From a checkpoint of a small image embedding model.
Model: 12.3M parameters, 96-pixel images, norm layernorm_no_bias, moe expert_choice, num experts 16, patch size [4, 4], depths [2, 2, 2, 2], widths [64, 128, 256, 512].
Training: 7700 steps, held-out accuracy 94%.
Data: 98430 training examples, 5.0 epochs.
Rows from block 2 of a small image embedding model, named by matrix and row number. Rows with one number within an expert belong to one neuron, the router's apart. Each number is 128 + 32 x the weight over its row's rms, rounded and kept within 0 to 255. All counts start at 0.
After each expert's rows are labels from the 100 images, of 14976, where the router gives the expert most weight on average: "strongest on" is what is common among them. Only what is clearly more common there than usual is listed. The data: retinal OCT scans (Kermany 2017).
# router: router (model.blocks.2.mlp.router.weight, 16x128, trained with AdamW), inputs 0-42
# gate: expert gate (model.blocks.2.mlp.gate, 16x32x128), inputs 0-42
# up: expert up (model.blocks.2.mlp.up, 16x32x128), inputs 0-42
# down: expert down (model.blocks.2.mlp.down, 16x128x32, transposed), outputs 0-42

# expert 5
router.5 [127 126 102 106 115 121 233 150  71 154 124 111  92 102  86 100 138 125  41 125  95 131 130 156 104 129 103 181 143 121  82  87 120  99 176 168 134 185 139 139 120 153  91]
gate.0 [148  94  77 184 177 133 119 148 114 203 139  92 163 135  85 126 112 132 122 139 143 154 141 145 123 132 151 192 140 152 141 166  60  95  73  98 141  98 183 137 153 117 162]
up.0 [110  92 151 128 129 137 134 119 134 124 140 139 110 134 117 144 153 117 176 107 117  70 116 129 112 118 133 100  75 182  96  96 190 111 134 152 103 146  50 138  57 116 116]
down.0 [168 148 116 129 149 134  81 182  77 158 179 145 176 145  70 124 136 167  95 148  99 158 123 134 142  95 173 185 138  78 127 115  86 167 129  82 129 140 182 133 101  54 129]
strongest on: finding: normal

# expert 14
router.14 [137 148 117  67 115 193 176 146 212  73 173 148  77  95 138 116 116 145  89 158 183 201 195 122 113 147 146 120 119 165 112 136 121 143 155  90 136 127 143 154  86 120 146]
gate.0 [153 113  98  26 138 129 214 125 113 136 122 161 115 125  94  77 117 109 186 167 102 109 141  90 149  94 117 182 125 111  88 126 150 147 124 123 131  96  52 150 133 113 132]
up.0 [ 77  56 106 118  43 146 147 140 163 121 171  83  75 166 184 160 121 115  95 185 120 121  69 116 159 132 158 139 142 107 156 156 132 160 108  91 103 130 143 201  87 107 121]
down.0 [ 98 149 153 157  90 161 140 158 179 153 101 195  87  99 120 115 108  96 123 161 143 123  94 149 105 102  83  82 110  67  92 104 132 132 157  97 147  87 171 151 132  87 108]
strongest on: finding: diabetic macular edema

# expert 11
router.11 [135 108 127 118 109 208 180 142 113  76 154 146 129 125 128 159 139  82 124 199 110 163 109  87 190 120 116 133 165 158 129 132 156  86 151 169 134 174 125 130 100 119 125]
gate.0 [209 108 117 106 111 132 162  83 116 185 109 157 135 146 130  95 139 137 135 128 137 165 132 130 103 125  91 143 112 136 121  78 144 127 138 137 162 191 137 115 148 140 162]
up.0 [154 104 145 115  91 160  76 137 105 142 124 101  96 138  79 137 129  96  93 197 146 113 205 110 138 161  81 105 174  92 160  72  97 114  70 125  86 155 159  90 147 152 133]
down.0 [110 129 155 151 150 123 147 171 136 155  89 167 110 130  88 187 122 150  92 169 107 130 167 156 173 142 120 168 172 118 126 113 132 170  80 133  89 129 115 108 130 103 157]
strongest on: finding: normal

# expert 10
router.10 [108  95 175  97  70 149 108  93 150 131 122 150 128 169 116 168  82 139 126 164 109 152 122  82 105  91  98  66 118 101 112 108 102 130 114  71 108 108 138 111 180 154 127]
gate.0 [107 109 106  87 151 139 100 141  51 199  78 147 147  73 131 167 118 177 127 118 132 141 182 126 171 172 117  87 122 111 132 113 122 117 162 110 200 179 116  98 155 141 136]
up.0 [220 144  86 148 133 149 131  92 133  93 121 207  82  58 150 160 128 101 166 142 112 124 168  84 118 105 158 149 164 158 106 133 121 112 113 105 161 124  92 111 147 132 116]
down.0 [131 154 139 104 115 137 158  93  89  91 107 128 166  78 127 105 119 145 100 110 145 115 158 117 139 111 138 131 103 119 102 125 134 148 133 130 144 122  53 170  89 113 128]
strongest on: finding: normal

# expert 12
router.12 [169  94 142 173 191 111  82 109 153  97 160 139 133  67 166 133  98 154 131 154 155 152 182  87 165  90 105  73 145 108 131 117 124  78 142 176 188 123 147 158 146  90 142]
gate.0 [223 127 121 191 141 183  76  99  93 220 104 134 108 113 103 135  79 105 134 133 158 177 115 155  67 116  98 138 140 156 123  90 179 129 113 175  99 146 160 127 111 147 116]
up.0 [138 157  83 102 149 141 154 162  70  80 100  68  97  67 120 170 101  79 141  79 171 183 141 106 143  99 180 116 127  95 106  94 127 152 174 118 182  99  93  97 148 125 159]
down.0 [185 153 132 143 148 105  99 132 135 130  91 128 164 167 128 149 107  84 123  76 163 179 107 165 174 121  83 116 188 166  75 149 147 141 212 133 171 150 111 183 146  90 149]
strongest on: finding: diabetic macular edema

# expert 0
router.0 [144  89 142 152 163 108 141 140 104  97 145 137 130 127 149 161 159 191 101 130  91  87 121  88 151 165 110 106 134 160 116 141 114 136 136 150 101 136 159 110 159  85 180]
gate.0 [115 110 132 140 149 143 107  90 131 127 146 145 153 148 106 168  67 113 148  79 167 174 145 164 136 163 112 139 126 100 106 111 116 209 115 150 132 109 158 166 103 132 152]
up.0 [152 169 100  75 117 113 158 119 179 119 117 118 128 173 106  92  71 149  92 158 134 111 131 182 113  82 134  86 123 132 121 148  72 108 113  59 155 145 116 138 144 113 138]
down.0 [141 115 118 171 125  99 187  95 137  92  91 197 149  68 126 180 142  89 126 142 182 117 120 189 138 185 112 116 158 101 152 115 206 105  83 162 114 134 156 149 116 115 158]
strongest on: finding: choroidal neovascularization

# expert 13
router.13 [115 132 160  62 143 117 144 159 144 169 122 121 118  80  70 139  78 128  61 179  88 136 153 116 128 157 120 152 160 149 136 152 202 143 116 117 109  70 167 101 141 126 107]
gate.0 [ 69 125 115 152 113 116 145 121 126 115 101 143 162 118 161 119 132 158 136 187 116 136 123 128  79 166 192  77 150 109 174 105 127 131 124 124  95 130 104 161 119 124 176]
up.0 [ 95 151 125 163  92 105 156  98 109  80  98 140  83 175 127 124 145 153 152  54 151 115 125 116 122 184 200 135  99 170 164 113  71  91 111 156 157 126 150 114 100 163 107]
down.0 [103 116 107 109 117 148 120  78 131 186  61 149 178 125 133  59 118 143 158 142 135 104 102 108  95 178 139  66 164 143 145  38 133 124 126 102 156 133 163 126 126 167 137]
strongest on: finding: choroidal neovascularization

# expert 6
router.6 [178 135 105  76 132 161 196 165 109  80 176 154 131  99 127 131 112  99  71  83 147 169  61 154 206 105 139 152 124 140 116 130  93 159 130 138 178 131 125 116 171 159  97]
gate.0 [124 196 175 112 120 121  98  78 124 120 152 143 122  98 125 146 152 133  98  72 148  89 104 146 110 119 181 134 155  97 144  83 103 143 132 139 143  82 152  87  89 167 133]
up.0 [ 84 147 116  75 126 126 127 102 212 143 139 115 154 125 123 126  89 129 143  74 112 123  91  91 110 131 103  99 118  84 123 182 133 114 133 113 117 159 177 148 136 157 128]
down.0 [ 99  87 119 158 122 139 147 120  83 145 149 161 110  97 148 137 146 122 158 119 138 163 114 100 142 180 147  95 149 115 148 117 129 100 117  93 120 157  96  79 183 120 137]
strongest on: finding: diabetic macular edema

# expert 9
router.9 [ 82 173  96 162 108  99 154 180 140 169  91  50 167 113 131  80 205 118 176  98 115  87  81 167 119 121 165 141 107 107 147 140 126 167 141 185 136 134 105 103 114 133 154]
gate.0 [149 121  77 152 176 168 129 125 140 140 108 140  94 168  83 153 165 100 106 111 177 122 136 129 106 134 187 144 156  48  49 139 138 161 140 167 146 108 201 158 101 126 177]
up.0 [124 111 118  76 138 123 121 165 159  98 147 156  76 182 140 126 142 124 140 191 142 128 118 141 130 155  92 102 103 158 136 188 116 113 147 136  84 106 112 151 117  86 178]
down.0 [109 100 139 126  99 113 110  96 163  76 153 143  90 134  62 116 156 121  89 118 140 113 143  92 127 124  91 175 118 138  88 124 152  77 129 161 171 149 110 159 158 141 118]
strongest on: finding: choroidal neovascularization

# expert 1
router.1 [124 137  98  81 113 133 191 112 121  97 215 133 111 107 140  98 168  98 111  89 177 142 148 149 220 121 103  84 135 104  91  92  97 119 149  97 136 120 164 190 136 100 120]
gate.0 [131 101 115  92 188 135 172 195  49  57 124  78 162  63 101 130 141  64 113 106 121 100 157 191 152 128 104  85 129 109 117 135 143 107 152 136 101 219 110 139 135 180 127]
up.0 [ 88  56 121 122 151 114 135 109 113 158 107 124 154 155 125  79 112 103 196 138 111 102  77 110 130 112 144 147 165 130 157 149 137  60 155 142 105 172 159 152 196 134  84]
down.0 [ 89 156 113 189 162 182 185 154 161 134 169  93  79 100 132 127 146 102 116 117 156 163 149 114  91  60 183 103  77 160 169 150 124 168 114  95 190 121  83  95 118 134 165]
strongest on: finding: diabetic macular edema