A small image embedding model, trained from scratch: arch swin.
Rows from block 4 of a small image embedding model, named by matrix and row number. Rows with one number within an expert belong to one neuron, the router's apart. Each number is 128 + 24 x the weight over its row's rms, rounded and kept within 0 to 255. All counts start at 0.
Before each expert's rows are labels from the 100 images, of 14976, where the router gives the expert most weight on average: "responds to" is what is common among them. Only what is clearly more common there than usual is listed. The data: retinal OCT scans (Kermany 2017).
# router: router (model.blocks.4.mlp.router.weight, 16x256, trained with AdamW), inputs 128-255
# gate: expert gate (model.blocks.4.mlp.gate, 16x64x256), inputs 128-255
# up: expert up (model.blocks.4.mlp.up, 16x64x256), inputs 128-255
# down: expert down (model.blocks.4.mlp.down, 16x256x64, transposed), outputs 128-255

# expert 6
responds to: finding: normal
router.6 [ 85 153 162 142  90 132 118 131 112 154 138 124 117 132 142 120 115 114  91 117 132 127 126 120 109 119 115 119 133  75  80 141 107 109 101  57 156  86 134 150 139 159 129 144 106 112 149 120  93 142 115  90 123 158 155 114 136 156 132 118 136 170  67 174 126  99 110 190 119 121 158 149  99 149 190 140 154 106  99 148  97 127 152 121 127 121 141 125 107 138 126  88 136 125 123 152 115 140  96 131 104 118 145 125 117 118 119 157 152 154  99 140 105 129 120 155 142 112 122 156 147 109 170 141 108 135 123 135]
gate.0 [128 157  88 146 126 161 115 128 123 150 110 117 112 109 116 114  91 159 140 113 124  95 123 115 133 125 108  99 125 121 117 135 157 169 116 169 144 125 162 132 123 175 144 125  93 170 111 138 131 139  93 117  76 115 121 110 132  94 109 187 148 126  75  81 147 119 155 113 136 118 114 129 116 166 163 115 118 126 117 156 111 130 110  95 151 114  89 110 114 102 117 115  87 169 146 145 145 107 168 123 123 145 125 157 130 129  94 130 166 150 108 157 124 193 148 133  88 162 130 130 149 108 141 142 113 120 133 130]
up.0 [115  99 143 141 122 120 123 125 139 171 130 100 166 165 160 170 101 107 130 162 147 131 136 119 169  95 111 122  90 134 131  98 119 121 108 124  92 109 128 142 158  61 122 125  98 131 134 104 146 136 139 102 100 131 142 121 146 142 124 114 115 155 150 125 161 112 121 140 159 120  92 118 167 151 125 119 150 140 111 184 121 111 141 159 124  87 141 155 123 166 154 160 156 154 148 116 102 123 111 181 148 133 128 112 136 125 144 150  95 188 121 112 120 113  86 121 122 103 112 119 110  95 126 125 150 118 163 137]
down.0 [126 159 130 116 144 126 142  75 119 162 114 137 148 153 106 128 118 139 137 128 120  98 156 153 119 160 125 125 117 113 130 141 125 120 105  95 144  99 108 122  95 101 132 115 157  99 116 142  93 165 149 155 116 107 131 118 108 102 125 108 127 105 143 156  49 111 137 102 153 122 144 130 139 132  94  72 123 106 103 129 154 176 184  49 135 137 164 125 110 156 125 152 165 137 140 108 150 129 129 121 134 114 181 106 131 126 161 128 120 113 133 172 144  99 116 127 131 116 147 157  99 137 152 138 152  80 163 143]

# expert 14
responds to: finding: normal
router.14 [165 145  93 128  98 120 142 148 132 110 126 118 138 126 142 109 147 171 147 138 160 128 155 111 151 110 160 121  78 121 131 109 132 136 129  93 135 145 126 112 126 146  95 132 173 152 101 113 154 117 110 126 153 120 140 173 121 132 143 135 113 119 160 118 135 131 177  89 115  88 133 144 131 130  86  74 139 171 149 139 147 140 147 108 155  96  84 121 151  69 171 156 133  92 135 131 151 103 148 151 125 167  73 100 124 173 178 130 149  90  99 153 148 130  95 114  85 146 116 108  80 117  72 138 111 139 110 144]
gate.0 [149 122 111 157 157 169  94  79 108 127 126 111 113  81 140 140 146 132 140 126 128 106 106 125 107  74  66 112 113 154 155 128 123  94 141 129 128  79 127 134 133 116  88 153 126 126 129 112 142 112 110 122 135 114 102 108 136 116  81 122 152 132 132  88 117  81 117 138  75 192 148 135 133 134 178 103  97 126 115 125 109 133 155 143  98 103 115 137 120 137 167  81 150 117 115 154 119 125 134 138  79 131 121 152 114  96 106 106 110 105 129 120 147 135 117 133 134  89 161 201 153 130 147 132 128 158 145  78]
up.0 [ 93 117 132 127 133 143  77 112 142 140 112 193 111 108  89 118 124 112 150 177 120 114 132 172  86 126 135 143 106 148 121  86 124 130 174  72 161 157 153 144  57 108 120 127 110 145 101 172 111 125 130 165 171 177 152 147 125 144 119 152 166 103  46 142 139 125 112 119 118 140 128 129  99 109 101 134 158 146 126 149  99 144  94 154 124  97 114 102  94 108 167 119 141 161 117 153  89 165 155 112 112 134 112 131 142 112 100 127  97 136 109 130 124 127 161 135 133 155 138 114 125 136 132  86 116 118  84 132]
down.0 [108 155 122 121 167 120 115 133 131 116 138  96 175 113 165 165 118 108 109 133 111 110 131 127 113  96 153 131  88 156 156 139 139 127 118 110 140  80 132 105 109 104 142 123 113 137 147 100  93  86 120 136 122 176 161 116  83 114 110 139 130 132 133 148  95 162 129 100 154 119 113 142 121 121 102 113 184 136 118 102 135 141 146 132  87 134 151 114 100 173 109 145 124 157 140 141  94 102 141 121  67  97 177 102 114 125 114 110  84  95 122  73 139 179 117 139  94 132 104  78 169 109 104 129 118 168 128 140]

# expert 15
responds to: finding: choroidal neovascularization
router.15 [141 120 164 128 178 142 155 133 184 133 119 132  85 106 121 178 152  76 123 119 141 139 156 154 145 152 138 140 156 181 132 163 138 130 103 147 124 141  98  90 176 113 119  99 128  92 144 133  94 116 133 134 105 124  96 107 128 119 102 150 144 132 151 125 111 166 106 103 157 155 124 110 147 101 145 160  97  85 134 132  79 134  98 138  91 103  87 123 166 100  90 157 108 164 126 131 128 111  97  93 165 103 165 112 128 117 125 125 103 162 119 117 154 126 145  82 130 125 124  90 160 125 122 120 154  92 119 145]
gate.0 [157 131 129 124 170 116 140 176 118 112 162 138 101 139 141 127 115 112 168 104 144 109  93 139 118  98 111 171 161 100 104  94 130 117 169  91 129 138 125 113 138 105 173 119 107 117 107 112  94 120  40 129 153 101 131 114 136 136 109 125 114 108 134 108 157 108  88  83 147 138 116 123 100 106 180 152  79 141 131 119 152 134 128 119  97 128 120  95 129 129 103 127 108 124 155 121 160 147  86 101 144 147 156 141 130 113 125  82 114 101 106 107 146 114 133 151 116 148 155  98 185 134 144  74 146 106 140 153]
up.0 [146  97 106 146 106  87 118 117 122 150 167 106 116 162 126 121 138  68 115 119 155 110 149 121 162 149  85 159 116 123 122 123 142 101 105 126 119 104 134 108 115 103 131 138 154 127 128  92  95 167 162 132 140 128 114 164 106 113 125 157 118 122 106 136  95 127 147 126 129 134  86  93 119 143 109 117 162 117 107 102 119 169 118  96 165  90 100 141 134 131 142 129  98 102 134 158  68 170 127 127 154 110 113 102  98 105 146 123 168 138 103 127 120 116  79 108 114 178 153 135  97 118 103 104 131 110 147 166]
down.0 [ 95 139 151 163 104  80 116 179 132  82 126 132 124 144 169 145 142  98  86 110 125 138 148 156 122 116 162 119 166 133 138 141  90 112 113 132 129 139 111 136 152  89  96 158 130 124 101 122 136 177 126 114 118 107 110 127 104 115 133 109  97 109  88 110 147 177 134 133 126 111  87 168 100  97 121 106  86  93 137 108 152 138 137 109 114 118  97  93 129 119 116  96  89 102 119 120 134 185 133 152 168 148 161 143 169 125 107 126 140 133 121 104 133 115 100 145 116 145  85  87 161 143 145 105 165 129 125 130]

# expert 0
responds to: finding: normal
router.0 [138 139 148 149 108 139 123 100 102 114 119 133 181 134 124 119 144 145 127 122 129 133  80 124 126 103 120 149 167 108 117 126 135 113 130 160 101 110 107 106 105 128 125 132 121 118 119 147  83 132 160 117 102 132 161 103  74  95 104  86 121  89  86 134 100 111 104 133 131 135  91 123  98  90 169 121 133 161 117  69 121 155 104 140 118 138 172 185 125 117 138  98 131 136 119 159 106 126 122 152 111 141 149 154 170 139 109 162 126 142 149  89 146 103 102 153 122 149 138 139 175 133 162 127  92 103 133  72]
gate.0 [ 98 122  98 142 129  92 122  96 112 127 150 133 138 160  86 128 108 126 129 132 145 127  92 115 133 136  83 153 131 117 142 169 151  86 136 132  88 121 137 153 113 160 111 144 122 127  92 101 119  96 146 146 126 120 147 108 111 112  70 134 140 124 187 138 168 108 129 147 112 115 128 133 126 151 134 131 127 100 112 137 121 155 105 150 107  98 134 101 116 154 117 137  66 124 153 156 126 122 132 122 117 129 144 182 123 106 165 157 123 161 125 137 151 133 127  66 108 157 110 147 128 126 107 108 107 139 172 103]
up.0 [133  88 141 129 113 148 169 155 125 120 165 167 117 107 122 154 107 152 128 165 154 154 139 128 119 141  82 130 126 117 146 132  91 149 117 114 155 150 113 110 140 180 156 120 131 161 135 123 112  77 133 156  96 130 110  96  87 124 130 103  97  82 156 133 136 164 112 111 150 163  93 144  99 101 155 108 105 123  78 127 140 129 120 115  88 157 120 135 130 156 139 131  83 123 130 140 132 129 109 148  92 120 106  86 113 155 120 142  89 153 162 133 108 125 158 173 125 133 117 151 121 127  95 111 103 127 165  87]
down.0 [112 154 158  74 117 139  92 119 141 153 170  94 163 117 123  69  89 136 136 178 109 115  91 105 108 130 121 120 116  68 123 143 127  98 117  86 115  88 140 109 147 159 126 100 104 119 130 105 145 141  97 110 116 115 123  72 136 129 149 136 117  91 100 156 143  77 138  98 113  96 136 135 138 122 121 124 143 138 178  90 143 153 116 137 149 136 140  88 122 127  91  87 116 153 179 140 106 128 174 141 102 137 135 130 124 130 147 137 144 117  93 103 138  99  87 100 123 149 143 163 135 132 105 170 140 161 116  99]