Weights of a small image embedding model.
Model: 12.3M parameters, arch swin, norm layernorm_no_bias, activation swiglu, moe expert_choice, num experts 16, patch size [4, 4], depths [2, 2, 2, 2], widths [64, 128, 256, 512].
Training: soap at rate 0.0009, 7700 steps.
Data: trained on retinal OCT scans (Kermany 2017), 98430 training examples.
Rows from block 3 of a small image embedding model, named by matrix and row number. Rows with one number within an expert belong to one neuron, the router's apart. Each number is 500 + 25 x the weight over its row's rms, rounded and kept within 0 to 999. All counts start at 0. Numbers have three digits each.
Before each expert's rows are labels from the 100 images, of 14976, where the router gives the expert most weight on average: "top examples" is what is common among them. Only what is clearly more common there than usual is listed. The data: retinal OCT scans (Kermany 2017).
# router: router (model.blocks.3.mlp.router.weight, 16x128, trained with AdamW), inputs 0-42
# gate: expert gate (model.blocks.3.mlp.gate, 16x32x128), inputs 0-42
# up: expert up (model.blocks.3.mlp.up, 16x32x128), inputs 0-42
# down: expert down (model.blocks.3.mlp.down, 16x128x32, transposed), outputs 0-42

# expert 5
top examples: finding: choroidal neovascularization
router.5:474540509491521480494473533521483503505529459520485499518494469497457490467499466499521469489520496525474496514473516477548488468
gate.0:496516509500514485458469513439518492519514510522466501482464535509537469516476535478546523555444540486467514525454502510494519482
up.0:512499482474511479493519483510528499524440511520485526521474525486487491489532528449539496524493488473518539568483515531488515503
down.0:446493495501436532497490503465442506524478502515530513502503528470507482497477509442551518469487554526551481443511470502495490502
gate.1:506488479508485537507557469567475525534519498506484522485501488506493466469503465463525496461496480494497542520524463493519488502
up.1:538537481487523473522556516510483480534491502493497534460515507483487483497484526509497467497485467509478571505586518518505493534
down.1:505556498484504483519489468454527537488487519520501534510557470467436502477507475498543551500492502520510480482466491492513509481
gate.2:525515512483524508483513453498515488557476550515507499516512496480539544504483507519510524556519535540509500490487492508543464490
up.2:515481536508504541457472453498476455528515531500503535521496490521477561482543475497459455480503526490524472501535479514518503525
down.2:515463452476504480439558455524471518505496484495479504478478502538483474510482486493477505544507591502485510493541513526485521516
gate.3:529512529513467514519459496525519519535465502472450461512450487521517500448521529462503499489488475460518543480497485487541512483
up.3:468505507522507465522448487503524481481553529525490524458482486498486487542488482445535469489526493505507499539522486516537521522
down.3:502460431526449488504492500499472454490533484483475442503496464504501471489519480523519511572491490474498475503528492497532500538
gate.4:483511470532559488451521490505527510534488545446483532427470500507506519530507522476481484474461483454483470517510547519509502519
up.4:490499473478502482481449559535512477487492512522496502518527463505490523466524496512546534538519496491471490513481484475511513534
down.4:494498519547534521529521507497491500483483492441517463468487520469508499506483461457508530528507504462480511488506493510522474478
gate.5:543462514502504473454513527529515520478472487484478495555506499480506474525520525521497525498514508495486500466513508537522483505
up.5:543486511482503515472480503506454533480462489517484499505516495465491533497533484545491495491502458515478479485482505501491515536
down.5:488519489502468499483509469563452493456471488488505518515510468498495486516526517529548523497490466524470520478558513480495475515
gate.6:495507491518475482533501486516492524496502457474517490491491544537498504529508515499520507451512505520518479532505493514528533531
up.6:516485526488513529479504494478544524520463525524533536507467501460472494482515478519460488502500475461499496531512488521505470494
down.6:511489492506500470513505490501531485491502525414496497463524478524456484484529489465510534506500522525537480530533525493525512484
gate.7:486508565523545467451523497508510473515504531477480568472499478509520515483497474491530509518563494503467509476481549506499509495
up.7:494480457491485486533478505477494474512482490485537483491517499525496538504531469535473495501464545495504486540529438486523501499
down.7:508483488477497496490517506511498452545507523492521494503534522525491491496458542523441486459492482484510508463541475469559539467
gate.8:501493481530490543493521463505520559480518516495544521555496512476494499515496491505463514485491538491510490539505527499486490492
up.8:442499514499491514516511516498531473483535501500492488446506492495472489460480479485523474506490458443483493473534506476469494548
down.8:486579480518542516508512516487537486495488524523508479499488526450536530501491520488483512474517456476484493494487525503468548523
gate.9:517497504514492487497494483512479516494518504491498466517491482525490515447466449515523534493489514465486501482507487470478470546
up.9:486512523524502472536515492511505462473494524457523514468473517492549527500507515536508511461491509516522487504460500476447491502
down.9:505475542517534491527528482508482516501503482431519516506520497456522505531473539485512526476514507511508508486487502530469514505

# expert 6
top examples: finding: normal
router.6:518445521536498509508464471493540504473484513514503500470483508493514491524517490478527534518533498490514479539456546536472455519
gate.0:479492499554509508522486472490512499471478466475498558500507520488508478471512508522488471514551466503515463485499468498498485523
up.0:492485521487526516501511530490490500541529515495504502441455533449510525480541468508517491467499463451500567536491509556474526472
down.0:429503471512542440526528545472504478452466536488474492456549505485495468484488523492483502492503536531502503475530495519502473466
gate.1:503527511521495474551481493494490515484498462524526534504515508495538469564476534500529476471498507506525540472477527515536528514
up.1:505502512530515489492498500489481480473478547476496467473490420542481461451540492508474486470482521454503475500527498462518481469
down.1:465526497460486508501501466446489476521477490494532499491470518490524496511522521506549452500488467518531510497495467458502501542
gate.2:506476520473480504472510467538484535518513503510526471469450492529490469485547514460526494481504477494500531531485525473529483524
up.2:504504504496522500520541560511517484498491473468484500497534499484488463463489533500506528454483473497549481484550467488499533510
down.2:464573543525510487484503490506459467471512489509480537466474495507488524491504487471463496502492484510518518490524485497496477465
gate.3:493474521526519503534500531498517498514488510485475520562506496456475518501517490500466471482496515514517471480551499537481528480
up.3:528512499473548494480480490476479503483494486536505478465519500528464547501493508539493508474530494470496493491489458529450509493
down.3:525479490527551496518560538534527500502478494472515471556485465510535508444494504501502503540539518510497511518453503473513518485
gate.4:536490489505529518445511500486543483562485502516444537505495518471508537510533479502490525499511525510456498501457489499498491441
up.4:422485496460481497458499514484501475508524544447540477480492506514420475517496509537511530498515499532493481489527489503525511528
down.4:482418481535514486494474445457525483504523513516520458515543487491502504499508484478455500505503519472549527487516510486522555494
gate.5:484491541499452444459513481483474458502506476510498515466509488510542545520503492490464523516517479486475465482493496533465498534
up.5:572501466472459551531499500533457483453509480491469454515528492494490477520494532523480510500497466532542537538538493482505535518
down.5:515505493450520477519463506474478539477506542523504485507523471531533519497464531502525505504500508509481549467463512509502500512
gate.6:471485485541490500522482498501502466518512504499507487525547511476505524480463491485455448515493511488542520494468475452482508552
up.6:445563498491504486507520521505504525506497557550484492487497557493521544504474514476481529522501510477499528506496457532481550521
down.6:532509489498526533480509525447488502562492467547557535492527502492518501478470497513472536514453519502542515524514558510512510501
gate.7:548538503430471519505529509535505521506524455499504473520503534475509496512489501529439515511454509504531497465524485511504528463
up.7:475499522531468518490483494510550473536512542489509523544516522511514507552482515429519502520491476532461508477493495509537492473
down.7:500500523528480547504487507512480514494528530542467515495484461540518539484504472490532485466463464515486493502486515478489480518
gate.8:491496528538473498510530481471500525505537502535530466569500472508506504495481466484500471484522523458481488486505474488496471476
up.8:498502491512532499509524509501525511500498476473523484468454542498531501509457529490482490465503504463492521465552498481486470511
down.8:552503519481538470479533508507474500523493513526460504503551492499470510497518514525495529531507515521532507533489537521482500555
gate.9:518521560522543483492474496516475527488474446513504487521521540494555464487524507498476514500486485485483499510459481478476521532
up.9:523540467446497510477534462512491494443503497508472492492479486503507486536517523508452516539521507480512543471512465514507506535
down.9:532450477482511511505479498528468514519541501475494506552544495523474494469490465556489507488529495509530479488560496508497519489

# expert 9
top examples: finding: normal
router.9:485513498524469500509528476527467455508488513467531512527519501523521510496455537517453467513462488522546533477543461467515509490
gate.0:510508529489467503468482536518468489486469510504503460560500464491493495460494532475499432504477517467531523463510555524519517487
up.0:511445503471478478495513534501467512512481509496540510557522485522520485496467526510548465531481516480556520499520514530456490511
down.0:533521497497522506526498513468471509507514505500498508515475512500477499496486566521522522466510516546505493532518530486498538565
gate.1:498494516505496498465473494489527495494454515461460475498534489514448523535495533476516490470496512512517493477494520493548515539
up.1:518513503466503474493457473481530495516524525536510511460471471494515521531493525465504486491491492489500454481516456498508514483
down.1:481480511497511527492482539565469539519467511516514458501512505537518495485526516518506479467453508520513491523519500476494530506
gate.2:489554496512530519476495509501539498506488480500498463516503496505520501488488503508471506473489535507533563495503493518495501486
up.2:553477439479537515457483523443510540535521496497501501482462483487492510478521531550538511531525524502495493487499535508556511490
down.2:497531555465483535525526504514489469519454497500489478522498518527518496507505490502486509465438526466493503513523482489516523481
gate.3:540519559515545484470486496514468490511496559503476548486467466514514477512529497497493512508484461514528482528532516472482487509
up.3:527448568528500469533479490502494522528468521526549541490492529489465497497487474543485521522561481499500506533485493503487473545
down.3:502454476475460521526484463513499527485521490519528468523509503516531463478464505522481531506464494549510452479459504522500473503
gate.4:483483524532500469535477482546521503533518511527508517507532463518492510468507504512510527529517457502465478507482501498533488452
up.4:511511492504455494478511554474499510492538555495525489485515457464519517471475516492471518482486498542517498567506527494477477499
down.4:520535500495542522531509499477518488506519464460470523507487535506505455478478541507510519519472510502456515462536499497503522425
gate.5:515474518537512517511442444438488508511549507488527428498473549461525487473526521431508518525518506544496486471517536552522492501
up.5:500461455561505536501530487450483533535519497490501536549488486493503537503505471515557493497478486518496519446484541506496503478
down.5:529523477502458471476529492535532550436501519524505456499476478495503545504498486505438460518464473471512457514507478463454489516
gate.6:507520508523522489522519480495435486503497528461512448513522546511523506491463532438522461497497510462510499526527440485502449492
up.6:516512480506517492541529475504444490531501572487541489520518517548508518488487500441516473507512481485502511484510432466492442508
down.6:454487477503458523489475504530473482483534505468506483482563471467445466465476510532497490520492502533493487510514499502492482544
gate.7:489539508515458515499472506547538494505495506493497526476525489523487496513474515538468500497470469504560539472510468456474504501
up.7:470500516550483556499462499481546504480523510450516497487496512538501550498474515496494493463496498520518476494506508500485490511
down.7:504516488494497483508536490464556527480518450475454527481490480475486529449482529489514470498532490497471483483465545491482474500
gate.8:535475525490533481496462475520473538500459514477477465508501514504526505530476497483484514512505474537506485502559483492485482474
up.8:488510528535488513509529508484474503495531502480483491441558478513494544517482486532470497538496501444481464508552448531460489501
down.8:479488514477527483471534465447493502501499521527497534586465500495525513501525512477515490505488517452470546460501510502491517528
gate.9:500509493529505494552514521560480496518542450521446472441520503476549494481533511489487482497492506508517503494517478484526542497
up.9:527502485508509464537506484532481500511509493513495465528472471489489485452542511475496485499511517497476463444509519486507494456
down.9:493475485510444508516516530536535527489516474454537527534478520508511528541494527475466501483514480496484496477538488485487530507